A small image deblurring model, trained from scratch: activation silu, widths [96].
Rows from block 5, named by matrix and row number. Rows with one number belong to one channel. Each number is 128 + 32 x the weight over the matrix's rms, rounded and kept within 0 to 255. All counts start at 0. Numbers have three digits each.
# convs0: first 3x3 conv (model.blocks.5.convs.0.weight, 96x96x3x3), inputs 16-23, a 3x3 kernel for each
# convs1: second 3x3 conv (model.blocks.5.convs.1.weight, 96x96x3x3, transposed), outputs 16-23, a 3x3 kernel for each
convs0.1:057109156094165151097092118118054104131112141095093146124129124097121135111102120070098115107103109099117133086120097064130105061123126144145118169134106131095094141174134101139131102125133083145109099118107108104112
convs1.1:142188132148119140179129190109144153131144147133172159193139166186130208198168174079125146144201169157214186141171180162167178146131160101135177125117113137083097148126168103135148044087118118119082145145121145156136
convs0.2:255255250209250224217246186153126158136098120155105112121107118112105118125116108141082106140100139126088111088178187084082255112185177129091140135118129125128099071101165058059085074077074168160149150181152153154106
convs1.2:163177164113144134123085106122176132126183127103154086108113138107153145122156151158120115145122111143113077046131194037113206037115193148140147093096108097099122125133129105136147184176197144102134124114104152125136
convs0.3:135134140148144116135159121122140083102116133093109113136125133106117124134108095082096110136141152113147134121097114088124174092129132113163133087116115120160132075067115128121134176166171141148120129145151114152133
convs1.3:134169115133153135105124147162147134147195154141145122122116105076134111079056035094079076128114091104141151097130155135164110143149112089134137135140139133175137106127172103093137083117150122123177083085103081107130
convs0.4:112110114143162133108103112063098082063143106103113120128111107131113104116115108103114131119111120102116114162167146091103081051107072117179106104100112113068127123131178123132120124124120152149143158153128173154148
convs1.4:158146147150119117158124107104137146168169170151163177121149144147157111123118111117131128129166141101102126167137115163153129118083067132209134143165142160118148142110128133106130140134119090173108096135124121156121
convs0.5:171145150134142140132133129116111095126124117125118150158131137143138142157152173128104108138097097200147127229148158193102131134077067147076097119113101125140089101114106098127123129130147099139112112147136126127101
convs1.5:170181061152156087159153114114129099100109107141129127136135111135085118161101115170169179108132180146194195145148135135126112104116110146116176156147138161182119150123089131118098111104060105098071071100120078133113
convs0.6:129095124089136122111092103156146121136122103139169118135140120117127136142134116113116098093105092107115124118142138166205162109110083173104136152158074124170112094039034101064052060044034165166151190173173195181166
convs1.6:116123103114154146155135133088054109101150149152171141157160112176117172167149141144156141110170096142177099105108104091110068112147090126088151147108116130129120095074086100088105093092127098141136091139149099148108
convs0.7:178169162142130153135122174123131103128153121141123099100112120118120129134129117104105115122102102115126112091125119098147122135126153119120155122107122141130149116093104118119125140130146117178128134133134120134127
convs1.7:136181134161185147152156129152133118121103124151133145146135106119122104124128103126106113094094123129116144118089074176142102187132121182179192205171192201189175173144157158118125176149111147134148140123138150133157
convs0.8:155139102116125086145130130086080099100114087100112111115104112175178156152145136108119164129129139121125136149127119086116124141124117178177116129140097158147113110128138087068096087061104144096133158158134152113116
convs1.8:129080103255255069115113043075125089115125101117134127006052098101090068117061139157107172042229198088085141172164105157139124180111088143171115140160098129138036127110152077036136049000069153037212115226161142141146
convs0.9:180135088169170130160169132146132133123111133128169139093110107141152124151160158108125114135128096140136115137098104137144138077111136176138092179164103158113066144147140137142143163153139111143144123155130151138135
convs1.9:058048062091098097139136134107112138121158177136155143098103118110116086153136131164109097148114128179138168133115140130086136145113161140161098125148072098154074092142123104126121107144158152131158125114160155145204
convs0.10:138141153159118109147112145116106040097161081167133114121134153109131141147170176230143113175086056123055008129128128169159206149111132178184157158163159120133188117131158114118127123122125127138124119146126105128096
convs1.10:120108075099168123087143128109065073107078078097102111124117110137093131150171175125109114149114145083105142124078107089091099112127132113149161130099111145107123125141123144127162151136191120093108126112088139120092
convs0.11:121123147118155174104159135081110085114137134120103106100121173116118179142130160111119129132144165118126138095140120130092100156116117138144116118137119112101120146146110166136122156165173029083090047086111062082124
convs1.11:095097121096099120111135191133147113110140131119113089128144138103153159144175206108137157125145190123151128148121114200160171152143169090131146102130160118140138117122118089146104123133113072164127084124177071127197
convs0.12:003029124009086176042134176137106169143096115111146172106139091147108116141129154113120119128131110128133117076072178139073185110153149124120100142093114106081123150148136163149128200155184150100116147108099108102105
convs1.12:000073112100161192123203230080140112122159103099160115108127118153202106175176166062082118081107161069102162145147110154140082116142135120176181149184138145138164081119115088130154142132187131120101128164089135171099
convs0.13:101111117132116112165119114142167114133119145088036056125132144138125144115109115115114079117132094089115116138150098086123096119137123118147146142150179131094153127138102124151116130155151063039066074039052071052066
convs1.13:166146132149138123167142146181172174143156157161090118158112128138162125107085077141084028177138064185135114122095080168126093110100091100167115098138121101132168107109166101114130056089075161139124150102091144078110
convs0.14:112120091139152149180175190102078097083089113081065062121111147120155129118156160082111143115137158113146146124077099167098141143135131171115101089117105092106112102128107086127086068100096097124127116141126139157147
convs1.14:052017078133122123205182177222190159159159151188197155143083093155151141129179165119065061101089111114133163124106055149152047144120074136174155131154152166149047137117156135135156127112147079118177115150145114169160
convs0.15:062119145099090130110131115090078117099046099117125168135124103124088083143136105088110108102125124073096125150164119206146141209159181113118135157117123180119082075101116070134160071130135136097112132130122131142127
convs1.15:063086041106157125108132088160171172151177156171176134111117089138131053159161106139101089149116122131159168111104079142094118172105123143134082128146095142145105089098112138119131116138157078142119092171131100166140
convs0.16:136104130147114137161134150124106151136104178172158176130101125130101119144128138148124071137137103117137136089161105067115102110086106100076117109111111151160118137105068116132093130108108137100088137135129131139123
convs1.16:106148107147176097161147109100125114115172120119159164127204186135140174128147166092134104092113133127132128193145225183107231121121200127097084139154140130201160080116099098159146165208176168190175094160139084169134
convs0.17:158166148146087127101116140067096092084126109082087112117072065119099088110089095125111078080100106099117102142115141123089167117089094127166121079103067126122103114111155122147152154164170161146136148161141153141114
convs1.17:075122129099154151086113109160151161169173177185198189149186128171119130197175131121135156126144147139151138130148131110163118145169106177107085167121131146120155145133162109085151110056112153160143133168123149132095
convs0.18:124134144128146105093110081102176149080102145074088149089106113123111110133144138128122118122097115133111103133169109171164128152130139060087064064061026093060027053030054083033046087074067069125140074116134079088134
convs1.18:152138126170148133155138163143138102125133114104111091089153126108102113110084095127137090103101107109123076108158172126133132108103144194182133171171135141140146159152180134144209153106144127141180118178163126139129
convs0.19:128151132114097115105098103110112128124141127172154148134138125106084093148103135127142137119148127129130134138123142181134149124124108111093096140086116126104113108125114168199128124161130162178155093111131134169171
convs1.19:117205112192255117085170096105061061054086093095118098128127160125064093149144159147051078074064106137030128143134107128085079169099092170136123132207150166154093073074082128153166119039068143089157161097163145174125
convs0.20:156157151063120115044082114034078140096111114082075083147113052171116041158116101127141131115133119082119128047054069109156101173168139135126160161136142124127086126141128123139132126099102114121113128115120112069111
convs1.20:117181171157147143102118073155162180158170171128150179174150049162113041134107038121118134112146142126127146134096099125146138139150112168146160131124121098094103157111099149088111112102093105132111083130124100122148
convs0.21:090133140127103122101150152111109116144171114092059067131122133115113109111134137075112120095132126099107117163126172172149131072103117132089112149127097113137084095121157082086125116106120136132132151127114144128133
convs1.21:140162164090127130068050151142159152132112151102143126078131137116126117116116102109147175104131133072125114165136181088140113106109081177113154131101087085186121148117154140106104077130133115134133152208122140141144
convs0.22:120126129084045088151133103115089095099110088120145171136163128137142143149123129131121099123095067110100098089152076078159063142153083101115143082089148064114158124132104139128108146094078131091103122104126131139138
convs1.22:133183156118147142133097105117142136143162158163162158098108080129120123115097089172135138181182126163170129145121142174121185160115165113145200101103131096113124130131142147135108158153119107122141100151149123138091
convs0.23:114077077132115106140125123106155154119132122075166149057077087138149149144164159128197156147132089155127064159139148180095103148097123197164144160145167068074087090057064140114125126114138094125107113106116110129123
convs1.23:192190137116100081139161148125152157156126143144091120110123076129146148151155150101148126173136144084117123179158114148133063128133071159144146102116107126134062064087110117090130108138154085128115101107123115156147
convs0.24:133184191115173146112148137131050081126112077181127120180147142143137122144114094126130116127108129114119152129118209137120160114128076153119135164139105137145117125137122139179145114095099129136122109103097149120107
convs1.24:103122146093099087104042068114144130150152130149200147135188151112067073116106070135181138138114123118150187187118102160144138123116090131134148112146171116139120094113122098092116082051044137142065134108111132138113
convs0.25:082114094103131110129162157150117088140168064129104112121141151115129127115105124155140134116138100095114099153158157134101069151125071074112151080085120127067096130090094160113156159144168145146146116146152137104132
convs1.25:125127156150142147176150148156138154190145177163145153095141135158078100062035081084093145164141139155057162188155099164136086109111034155152066151152111138149189107158111114125095129167137134214113114171109104129108
convs0.26:098153144116155173128116151158162168108115127113121137072088108098129154116117182119111133130143146101118130135126027174156032186143051164133109156111103160078054118086097145105093126078046171166191137156165104164154
convs1.26:134147142152122121143112136173151147131111117101100128134128117132116119119119117148167132120139109154154087191115057235132055195148092181160136168159146135124128128144140118115123142136109131139131139156178162150189
convs0.27:133158132135129142163128112161178158116115150173151097132115136109101134166164200139125114135120101137130136100136178085132169091104176092148101131118141170169134104128130142135118109085065139127130132128102145160125
convs1.27:021060112121117113142115148172161148156169130185162133094105092150163084177200183112170104129142096169130123084153158088130179110098129127111083158141127148148162129131148163111171150127209138129121139140123126103071
convs0.28:118116104126111094160114070150111097094077128104130163147159175147143161119101096123144143147154136175149132064103150084108124101094137193166171160185170181165205109089083153158129172166158130122119133111124164143137
convs1.28:139103085163157139202205164123145121103136135137120122147157137137125121138163141106146145111167156119148099133131100147147156124158171101119118083117112143109130132140113127153159090133150127166109124155108121119059
convs0.29:106101085125164161100080092067050079138109124075074143148151134146135111148130135049050049091103120098113123154178194138127192139124161134147144092114103089090103073172089062077079140136138131122134118109135117142164
convs1.29:185165104139147133109114066084133129122200173162161138112102079136164087140138115215120111208174163234228167123130089126127112028095172144162128117146134148074090048047073114195185048095102109116134102134151119186102
convs0.30:109115116129115139128113136123141126133115167107099134115115139096102111130111125092098103122143159065119130118072104195120149188094139065134078082113124128121116134142129056139103105124139120131166127115162141118141
convs1.30:126122147205122169149152179163162119155130140139138115074075153082156141079115132154144175096102134088119133150106102162125080153137117118133107117115118120114123139103113145116136122134067101106170124187202147137174
convs0.31:093139112067116134101098132126131125142151124116075105120132115122106152140141180173119129170113099174120067037150168090114188144133146083102122099117130090104110162162142101090120120073129101126126098139116080157106
convs1.31:078070095100093093125147123171139102157141109160146145157165154110151162108118148079083083079106111103111130187134118138115115112130123105134124085107102137128120127098107097127165098124091190134160149114167159140175
convs0.32:131164173128141117106130130140147115112134112084074096124167131117108112136128122112113082095112095098114130156149123087164034070122061111105102130127139133135132143123139100127112153162129109144094114121079104111115
convs1.32:082100133098116122066067099176172170154134161172147171112113106126154102139144126114048078095134132127156101123130158153102203135085120075134171134136140150122107126168144118137143122090113122115111123187124140154088
convs0.33:079106105132105156173143160131162134100103128092075116153150116129146117136154104120137125108134130132141131191090088254114136205090125136131138156128114114107157148166123150166134144145160118116128109109154103139153
convs1.33:145119120135113113157138132124115104116105117147119152205156113145110106097099046167115077194141105189134146148107074124133031160147049120138130154169128172154114134121140114129132107140152137155232103121211095155192
convs0.34:110093070128149121111164136088133117123117108159161116145151140137147130101118098159068024196115060210137103160113109140130129135091120146117125154148155125166126147132105136116104092088131108119123124142138136152148
convs1.34:093102142099119123102102073120120125088127144088093132171119129156141133107092073200166092132171102136153144124152176131164157128148162088116123122141152099137127136146181101106128082080103157131141113110131134136145
convs0.35:140176141169149086158127115166161131136165139200157136142167134139152159133139142123117136099098116112121117134116120158148109122134082078104135141128132165129080093060101034006079038015085131151142140127112164147128
convs1.35:091065108124068097123096129113117130089122119092125123164177149104124096102118082134170170143144126133146174122114142120116134109097118165143108098142089065129159181211217205198182163153156139149123119100116132107157
convs0.36:132080083124109094172140144101089105059089094120105104186168147170141133142112111103108123107106106139128103138157125117173146110173116144176173124192175115144147111076098079037075087060065149158160126152131094143140
convs1.36:149156086157199118136161149121118116131168172125159153154180172166156121136113121117159154098125109138116112140128169106113140110114087128060117073098133099098101066100096132137087166134078158150108102154100121165126
convs0.37:125140179117114151133089130109107087114134138135110132132117140142134114133123136158144140103115109104127142199119096211134141224136213071137128142125107137125129124156147151178138109169143100147117127127113128133101
convs1.37:204171120156135140114125104171173128134138127132136147192156163160104160142142162069173217097129180091119162107105078117149098163135109156143089163109137174132185118099177107090124114095093079142118101098105101083167
convs0.38:109092081098055069099091098094125075123150120130112112124106139127104126105130139127145128146155163113113122163112203197106173126105145104111122093126135115112115142106145152110092144154121107128092102138124130143140
convs1.38:160136128226170141169177116177131143161140142174146154119140167134135125121156118133132142104118154177123185139136119131111124139122130145168144137155156176167170110120103108119092128113091110108130102136121098112138
convs0.39:132133123097082095071067103185164129147136104094086137093085091147122137160147146138138129126146116109148098132145159138137219150130197131153118120108123075025125165152076120153150155153181173201133171156127133113106
convs1.39:155184182153153171118101128135137137128121132111098108124101106103150143110137143166138102115103083138130111086110090072126107100117132123182150131112123117098117120109119126154149095091098110105103146150092147153118
convs0.40:154147086144124091125163124139170170158122155153189143114086102124114134128125136137145137119108130121117107142122154069099113137149108069103109109118122084113164065087092075120131105086113132156138162149102153146128
convs1.40:096119102162144131172176132141124101141125093114124119053123101066085108103141116113116091132119083111143084125160168165169179135146155079109149155130131147136106126123132132139115208218121126157151128205154147167124
convs0.41:157155132128123155122130130156154159125124131141182115095125103119143132110134129114115130141124118158151127110136104170126114144116153178184170165180173167168148109132126142143116118084123111153127116139114106175094
convs1.41:127142152101069136091046150095102106154122118117104061132094082109060088121120127092138120126099146111165107149063167134069150119083176100084076087051037079046097084154157181155133137183121114102122099038126080054162
convs0.42:167173154133103124072057061129110136166138111095127114132131120137135097115113106093100130107115137114122164132094093155132128157123137112111158147136159161188172119141143103123110113102088142141151126120142142136142
convs1.42:195209203141136144100086068172158135169143110121143112183137149183114121143106091070099114104086106133113085112105087166114074177173115135061072129127132110172136243208231186158171131086107097127067107130065130130121
convs0.43:113083065108076089092077100111069104135153142109082096137162126117127095126139109098093070122111105116114090091115129115133114125137074113129138148120160200151196091088072105109101106111107143158133148150161113138148
convs1.43:122127124150161161142165154119119131137115150114122170171152167133130122159136121183154143210167156187150147152138162111120147109141162100150074104115104133144163056078083086110139110115135133139128157119143123126132
convs0.44:129115141128129103145160120101063137135146121103166152107107109178152122125119112116117133111122129128119109125137112134088066081129130122149163105118141090103107088109064110136117124141100143107104128119113152111111
convs1.44:137147087172117142121149138142094126133090105138210113155163100111059172128172156126139166056072106064090154124156121171178136145119139168157169093114150105128118119124078104143127154175108137209101146148133092151119
convs0.45:156130129132143135148134120078160113140122134127147127091091104105119110118115097098100108087124128080107083056113069092136112129173161150183112108146111100112146162107127129132146129113131146153150142116144139150155
convs1.45:117094126144149148142146150146115113143096121221162166103124162100086134091141164174115113135118125114171133071084090067132142092123183088140166140098139184090077157124086173160172134138115134155146149198157138160146
convs0.46:089116103034118115084154184083143157120079084148086116134087114128088108129129170100086075112100110085099093077130000066124011154105044088157154118138162197123119156114140152126116122083083149106139141099160152092151
convs1.46:129112140173142187224169174199207166170191179148138177145146110124109101162150106110136139104144169185204202182112074208142123227124115178134095125121173131116206119127145095141123082136102119154094108160144129146121
convs0.47:091120130122166162153150147159128104158132088139170120113114104142118109157137144065116122105132134121129110082127066125180153104155129115122168123143160139115147071062091089081137117096150119162137106126122118126136
convs1.47:149121102132152113141188160145115120150149091147131099146139085155151085152191151076143137110128119093131100112099135104092121163137145160130127127132141140107151113090102101095155147129155134134172133138178108141156
convs0.48:143146118192167080151143108092047090098107109126109095124113073136142094144130082128144108137148101133143119206165189247127230160152178110133124118133112134132129101119128129134140118150143058055045097071065079062084
convs1.48:189154131191149129184171121154152174199161178194178162118060109190128097132117095110118127185112101133088120091116123061102055094086093159150112148142090149132150101140117137120086127125129082106088069094085097117098
convs0.49:136157141112110113123126139104059081105087101116131110098118142118128142129122131218213192221215205255200178142145174141175177152163158133133148162125123155136144078099132077131141119126108108147119124137112132102074
convs1.49:077102086108121096099112075166161168197189195229196166122129158109127145114135133069125118131144092065076061131102093090071071113098090110134096135151100108130098101125112114127127131132130150131147128124147139147167
convs0.50:144146055137110056132106068132152137120116118084084069139171143123163118134163136096128134115118098130138143136071152189075177203120182173132110172124141159174146145118100152110102175164177132129122131129095128122098
convs1.50:216191094206142065177123076132143144129120123144117140142149141071115098069098093119138159156131129128101129147133118153140118157160117132121091131124079131121102177163111117121094118132119124141137134152124118137126
convs0.51:085069067128087099134094113174100094109085098124100059146111058180126046162113069143165130119127110091118113139134151116124137084107107079116122102126139151146170143124066134141061134149069100104096109095095128086122
convs1.51:121093073186115128162142135145142125153149154128119091138109079162105105140053076115116101118095081159075065149160166133147128124131126168121145159111165125135149166127068109143045128142090111120103103131152092106152
convs0.52:175145135158150139146140129108082046085079060060035063135137118164155120163159160171144199160161225233255255089101068099106083098086073160168162158155161168152159153185199144164166107140152161173167145152165149169182
convs1.52:093130090088140096092135087211211185255243212255255196143135153108085122101113130076100071086106054043046000145132074130120068181163091112135114098129111066089092141137145111118142089101120119110085115104106145121115
convs0.53:127082086126118101172119128074100104107096105108096146144156145068109127123127147106113097150130098133117101146121085124119099111075109142102076117111092097094111125113141139121124144123161142154146110128125073110121
convs1.53:157131077157146099172194122114143108184145146225174175137124137114139156084080162188119087161127101169099087153142167183134131162129118060154166159161171166119117165115105184166132165125109098149085116189163099086081
convs0.54:111121102111112131116125117141157123118103105027000083138147154126115125095086105138114121147125136166156138126121154109109106152118144152121096136120159104097144130125109141149132121118085130130107129104113129145120
convs1.54:127114122154123118123158129146153125120166131117115118108091105123129112098059024098074092114149150139084120142111075154129098097078059112106132127145143139138129155130142112121146104087138111106136158109101138098097
convs0.55:135116129152166122121159083117108065115183142140150109162180144188166160160166157124103112123109109110105140135122157153109154147131160142141117163149106163153069137133064168169094185165127161123133128156137149140167
convs1.55:174141152183151119155133137096109103109081095127109114135140098144142096154126105122108082119112093191126126136140121131123118116112113149120076126112054138103123148112129127100117123101154111165162137169175149162143
convs0.56:151129158128125139130138157161136139150127086128098121162155165172163167156157148121112126130097121127101127148119122127100103111117113213233201223253215180199186093103118113122124120135125156122134137142129141154148
convs1.56:144134171125107144148106143109126061157148100098110097167154102139113119121102079094181177122171155122179137109124133136150163156141133115094159065063068047074128123105100127121128125113122111176089127182062125181038
convs0.57:139090111190120112183158167109131105125115115171174074104107123127123109141173132103119141118103120118105115122151128145140091165125188091111101119138076155167126175113114167133125103118125097140130144165124117113132
convs1.57:065102132152136142171167145150132153129186167121131166099074088094127097139116120196195165120112120135128141102134090109095167095076121089073103165135149172153136085083096116117099135139121135111097128091109121095154
convs0.58:137145149120187176151176168142129146153133126155170108117133123118135104101164149122121113132109111123117121166082220171119229175146212131135136133146166119137142138108070122133102141162117114100095099107073087093065
convs1.58:015051125051069147086106178081089115114150108076098086144107139142119148096139134141140145153112189124131158036110070033134100071150055126131105098115121134148133178180156153119149135115158091079033104059028104066043
convs0.59:168183074156152065129139107106111093134109077143163123098131113130106083118107104114139125131151118123141119122160166136230089126158142101105122112086110116137108141109103137124089157142124065037058082051047089069015
convs1.59:145101087104080079089093050120141142160173200160165187139123109162163170140145162119128062085143032067109048181095184142057196138096151084147118082177148111184107106117106114135062107148090088089050089062062138111091
convs0.60:090099081116135118105118121128141111140169132141126141132114123119140124139179147137142106165144115125126110138138106162150093175138126081123104107092089128109116155125130137095104156127155147129145154143155136150177
convs1.60:087060124145124136162111144122134133135097147138138118099147115169185133190191151124088054122084061154080075076136143004120167087109182173129153126120154112133174107117088133097070090100083159125117154117072131148119
convs0.61:147150109147135109157126089130134110145183135133156129131116123103126130145170156119114105087111107075133126190148147216103134197125162139119077150155124129139144081071089083103136064131095092126133104149127134182153
convs1.61:144101094151097107138136120146149143159107118173136123056097102101105111102107131101116095145081089117095090124150143127136097116119105141117140150125100183157116109144145127120141148137144103112101105145115122102101
convs0.62:116088117124130132136116117082107124086127145130139150118119109116103110130118112119150161051083113046057066194104178137061156148132134154144131121134106138129126137175129154160122130113075158176145148134137165154137
convs1.62:131137130118121118118121102097132123109135120119131133101121149102118096147142129135154154166144149167152151091125144104146173077132114131154100166164123147132086122164155127163118090085070079125134079108135071171112
convs0.63:146144099168153106176160123111127154108095126145122079135126095108131098120115075103128108132148138140141129122127153082135167130126149090132151143170135171162155133119073153120047129109056095060052094075055144113098
convs1.63:079065060133127089204177138134119122153160146153168143162128140170135155177119115088097123105108176132136151092114108083139149076108135159110061111083121151152172133074049104075083127128112126134084108107086092103104
convs0.64:110195127106131141085091104106133097134145154097076123151133145136129167131119146144122095133123113121107088114135106061130114108064046148189128150154148106142192089120096116107073090068061102080124094113134106141159
convs1.64:120150164115112118110098082125119125133120132150139115101107120110114105121143118149121124165151096149136097144146200091142184101109145096144127148134112138085112127141143144153183123103157116176203123164180158173177
convs0.65:165167145130158132143159100146176199180134127140134150114157167110138151104119137115106105124132107174169127099123098081128127060137102096134155090091153093093140125164147087111100117121110104090098103137103069124108
convs1.65:143145146118101136107072127151133162177134152171128138093165191109174182123137171128113136166125095129123111125107158104122122126113090092135126141197200120204198101118168079131184089131142150140171132144152105094107
convs0.66:193160208195126140211159139139138178111099137108101130162123127139126137126119128117119109138127107130119108195149157185171139146153131121089103122117093153135104021086148060106128007075133116068069118059057134076081
convs1.66:099085036087096062087133051150158146137165143108125115111111060136120058116125072125163147121120140106119177115129153105091133120116116137134114146149097114097105088145163087124168123142175151144089127106067147106066
convs0.67:114082168096079130126099136118102130131097110081128128130149129128130121130120134143106105143130124159125120157125012107146030111162101133160160184149129116142133132124122131145139123136131128151140116139132122166146
convs1.67:078160126113148110075110087139115123149108104143140132123140093151161133164166127102113097120126093141143089152113156122111129121123120153112143139089121120116068144137152117083110113124126102121155138119125130145116
convs0.68:146149153140143105157142118096128151107102127113098134112117130136122148098102126105106102130108106125114090095092130079100148125131141084142151139119125158144120099122115124138116118105089148139141119103127101117129
convs1.68:079101081108148110097127137148154149151154138141144166090157147085125151139172165113074067174128093149130127104135140123123182136149137101123103121115103133141167131134132126116149103081157137157139129167142084137096
convs0.69:095093109108109115129123105106116174165155155105102124104127192230214227091123204101111115140158130090105082131157135166108101149110131071108115078091081157120141171145148173130104154139160151171161122105118114102126
convs1.69:146117121167159104157138172167168159127116103146139149136159175217203177201170227122127177079109168126083133173194095108127103148105103160091086185183157128118149151129090103117105144088049165168102100158078088134093
convs0.70:129136117134140131104100095127075090143098127135155090111135137117141128082102111143135095151130111103105109114154112119110109138175148144106146135128106114110097140096084136127126104106155129118133119117110128105092
convs1.70:140141155154148118113116123152140108127141146144149152123141136124141109136081076091128093163138106162150108103101142133141132106097093175117153142125124099162110104120128110125107115199192160171173150152154100107147
convs0.71:054095133093154142061143164140126138118069127138171145127149126102113123125131116112143127106137138143136141120122097131107034078115080137080145178163146175188132119127121147150154077064098129105109124114119148109107
convs1.71:138106177127082145165140158108139118158130136124119112087168144100145144116141185080107120090119119118101132143136154179128135130117153116079151107146119097185113098140176142172157083153106153168137131159155121189178
convs0.72:164144114150158160135164124069116127074107103082096070147130118113123122142143119126137113102108095119102104196104128169119031122082084123124138134137141158134138101077080137132056124104054174126139167130145145154155
convs1.72:105064068170147114160134112133163185151145153124100130107100098127082112114122139171159189154149171165114135123140147130158164143164129117117106161135124148121108112114131127150144163179139126151139109137133158140135
convs0.73:137131137162145130148143108121112184090116120144137155130124146132130134162144152141108133129104120081075102082141115051167159074121074145139151174104139125083114097136101090128125103111116129129125112155133101128141
convs1.73:171153143150152108151106133123116110126098127098172088075129149077134117121173155119144142047099123067122121108093143108108180102105151121169152124148067105155067063110102115106141111122149067134150071146159095145106
convs0.74:124152124113128111098114113097127114121121118082105144147108091152109091119101106153144123114125131108115140193170130182124101114136100103085094095084062087082067214179192190120163176165224147116132131124102163160116
convs1.74:141109093147121098149145115115138136082103116113118122252255253224238178184198185182182168161149133124122103163089053245062000249067011125117106148148133151133076124066085129102129090026028123052043114084069105071069
convs0.75:114135129124128122097082105098230126119184128113161045130155180121141169117103130114081127147122176129103135087126067083123046112163063077206120146180173108208123073100111103116103064107082214148136202166162198163154
convs1.75:083079110129096109087112105163183093175153147112163050150159143103095058131087111099006049143142133030116028126128110109119135124120143084251060165105157087255045075096107126134119101207140070184104122190120069187072
convs0.76:137085096156127105144134074098103043109097097125061106148144091131135130138153129124095128116070102115111136108122179057101197111141130127105108112065087103054070168130105155135119135143120154155126156128139136121144
convs1.76:196157083207115088175127079139134150155129141176161160152173137081181172072203123063092152103130145084121144112106136094135151081115071147185134157199167123152107128087091130098092160120065174135118140067115210179167
convs0.77:015040047000003025001000016139135107117114105113099117116128144136146110107119118102123142071112134075091127154109117173105134143140122110131117106133124101132127054088079064092108079094094133137156118113134128093129
convs1.77:090180143101150144000103053148151147098118096124104112067070090100166125120171132129091079095133087093109120108156120124121105108124157088125110102133129137122118117112092106125106075117132146149137133162118097140106
convs0.78:105183127155178113134150131099096095107083096124119096130167153147147147129149152128148122131197164112137145096116059136158087121146112138093103138135118121168098119107089113153097129130132104159138148207138109192120
convs1.78:211171146190118095168143120158132095143151131155146115117181107085138110081114153115172136098116127108076092163119125160121115146109109134093096120112133097172090133141140094103112135142123099170166111164151064107147
convs0.79:096124129106123121119156148146175113092134095082151101170169162127131151121137134159155174138128125163133140126110095151117120091091092080103107073092100101126129091088128070104134103147149175181140153177122174194141
convs1.79:098089108127139112126164140160151152133139143129107128134138105151164130124099071126121136130124136108106156142170164142141143151150110142098095123070070132091101114137149110125121136106100159102145136088120164143178
convs0.80:115078093124113129149142149148152102125153122132139094167145137194168148193172145101104121132132151125120126158144110138108174116116153150160087106146116133138123103123124132145144133157142151109103122119121139180141
convs1.80:109161142106146155116164140166171142136139157155137153064107110107144134141162183163130158113120129121107088122130183111155152144144180115182159156181157152165122191119160136122166138145212120119177090120147100106132
convs0.81:108158160117144104172114136095077085164177140147123118131095086175172128057061088101079097103087115114079135115140133100135125132108104131200132106167108145147151143118155143119128137162142086064074124119119095135122
convs1.81:200235155155024134154077217093117096127104156162230163189147089122000078182209158062153078230186091169105108185131081198118107137108125185070114099056106162041118045108169121141143090164134188059126200065148180183247
convs0.82:119088124119097086113082108143133153108101129117110143169136097091121113146148119126137124119124107137132106068130107043150108010157065135139136142182152111138107107130141114139138134165146133135090095101081115111097
convs1.82:152133137105132139075111116175185196166140159150112130132123129139130133156150166108105116083124114089090083131131227070109222117132206143126130124084079140104088169182184161167144165154158178152155158157131149165134
convs0.83:182123130120108143116115145163120120114095111128144086104142162105134167111120154093094097069077096069095110148154215121154173150110090140082106162132149144175167142129113103161135125122112141129138133110121117101105
convs1.83:078101072134131073139114074170148155193164160165175168082120122075115133082124130106140165134163168118150194129107112051108117028094086097111077106143080174203083157163150095110092087110115112167120076120036088162083
convs0.84:134072103123125114167197183177150146145141147130126107136147151116121127104107084099105114144135123126110093122114122163138141170139111130146140096123152108148174144135127095070070151135081117119109108117120133130135
convs1.84:131100094141103086085060031143149129119072108139144124230177191138135160147142117154103039112103060075094075116157138129099104161094058078148187099138161116096138139133105138180155201183214090094145116163148125120115
convs0.85:111113085112118093107103072103090096125096095140124087083083079081084090085084067208215255252255255255253198134109119136108117106106101153158157148159157135146142105113095141139107178149123112102096136133118147147127
convs1.85:054105092076120116056087101255255227255255250255255183131130172119137173134136153163236235161185153052076051129137151106118149139141174084131081110157107057112075086106096105144123094139111161119161154114160164123139
convs0.86:093135140137140160147155159069118128032100146050083130127135134101139122070101088157179212255218197255255201146109053127092072126116131112113136083096122109118111163132131168136148169159164111094108098088106104112106
convs1.86:072140114087142122072097101239220203227185163168106082120122135100117139149148144048086063070108083012082087103123126124151123176169132105142150136165155103140134129135152122128158096118145158111135128106145125120152
convs0.87:089171108147163099142149094151168116159144120160155181090115126090097123152140132113109166120134137128111143102113084155122085160078098207156120152130138138152139113109101123131102125106105122120131131130152103116117
convs1.87:078048105112112141131121147092093086110134111131108106079096112109140156138149175182092086161108121147111110143108115163114142132126182069114127116114102113089078127141131149139136153171143131127150113136166117126195
convs0.88:189167156133139096115073097117127116154130095136165134160131154173160165184188182141148088145127085165120089095119137134126157121088136144119115138148097157140115127123101149154110141124113142167141135142138131141112
convs1.88:185186154196153093200131123107123117092134138115151145142164109108095054108121089096120139065103119079127149146118032183111013155113018116140163120134148154149141192177204170147169179174184134128130143133111132133091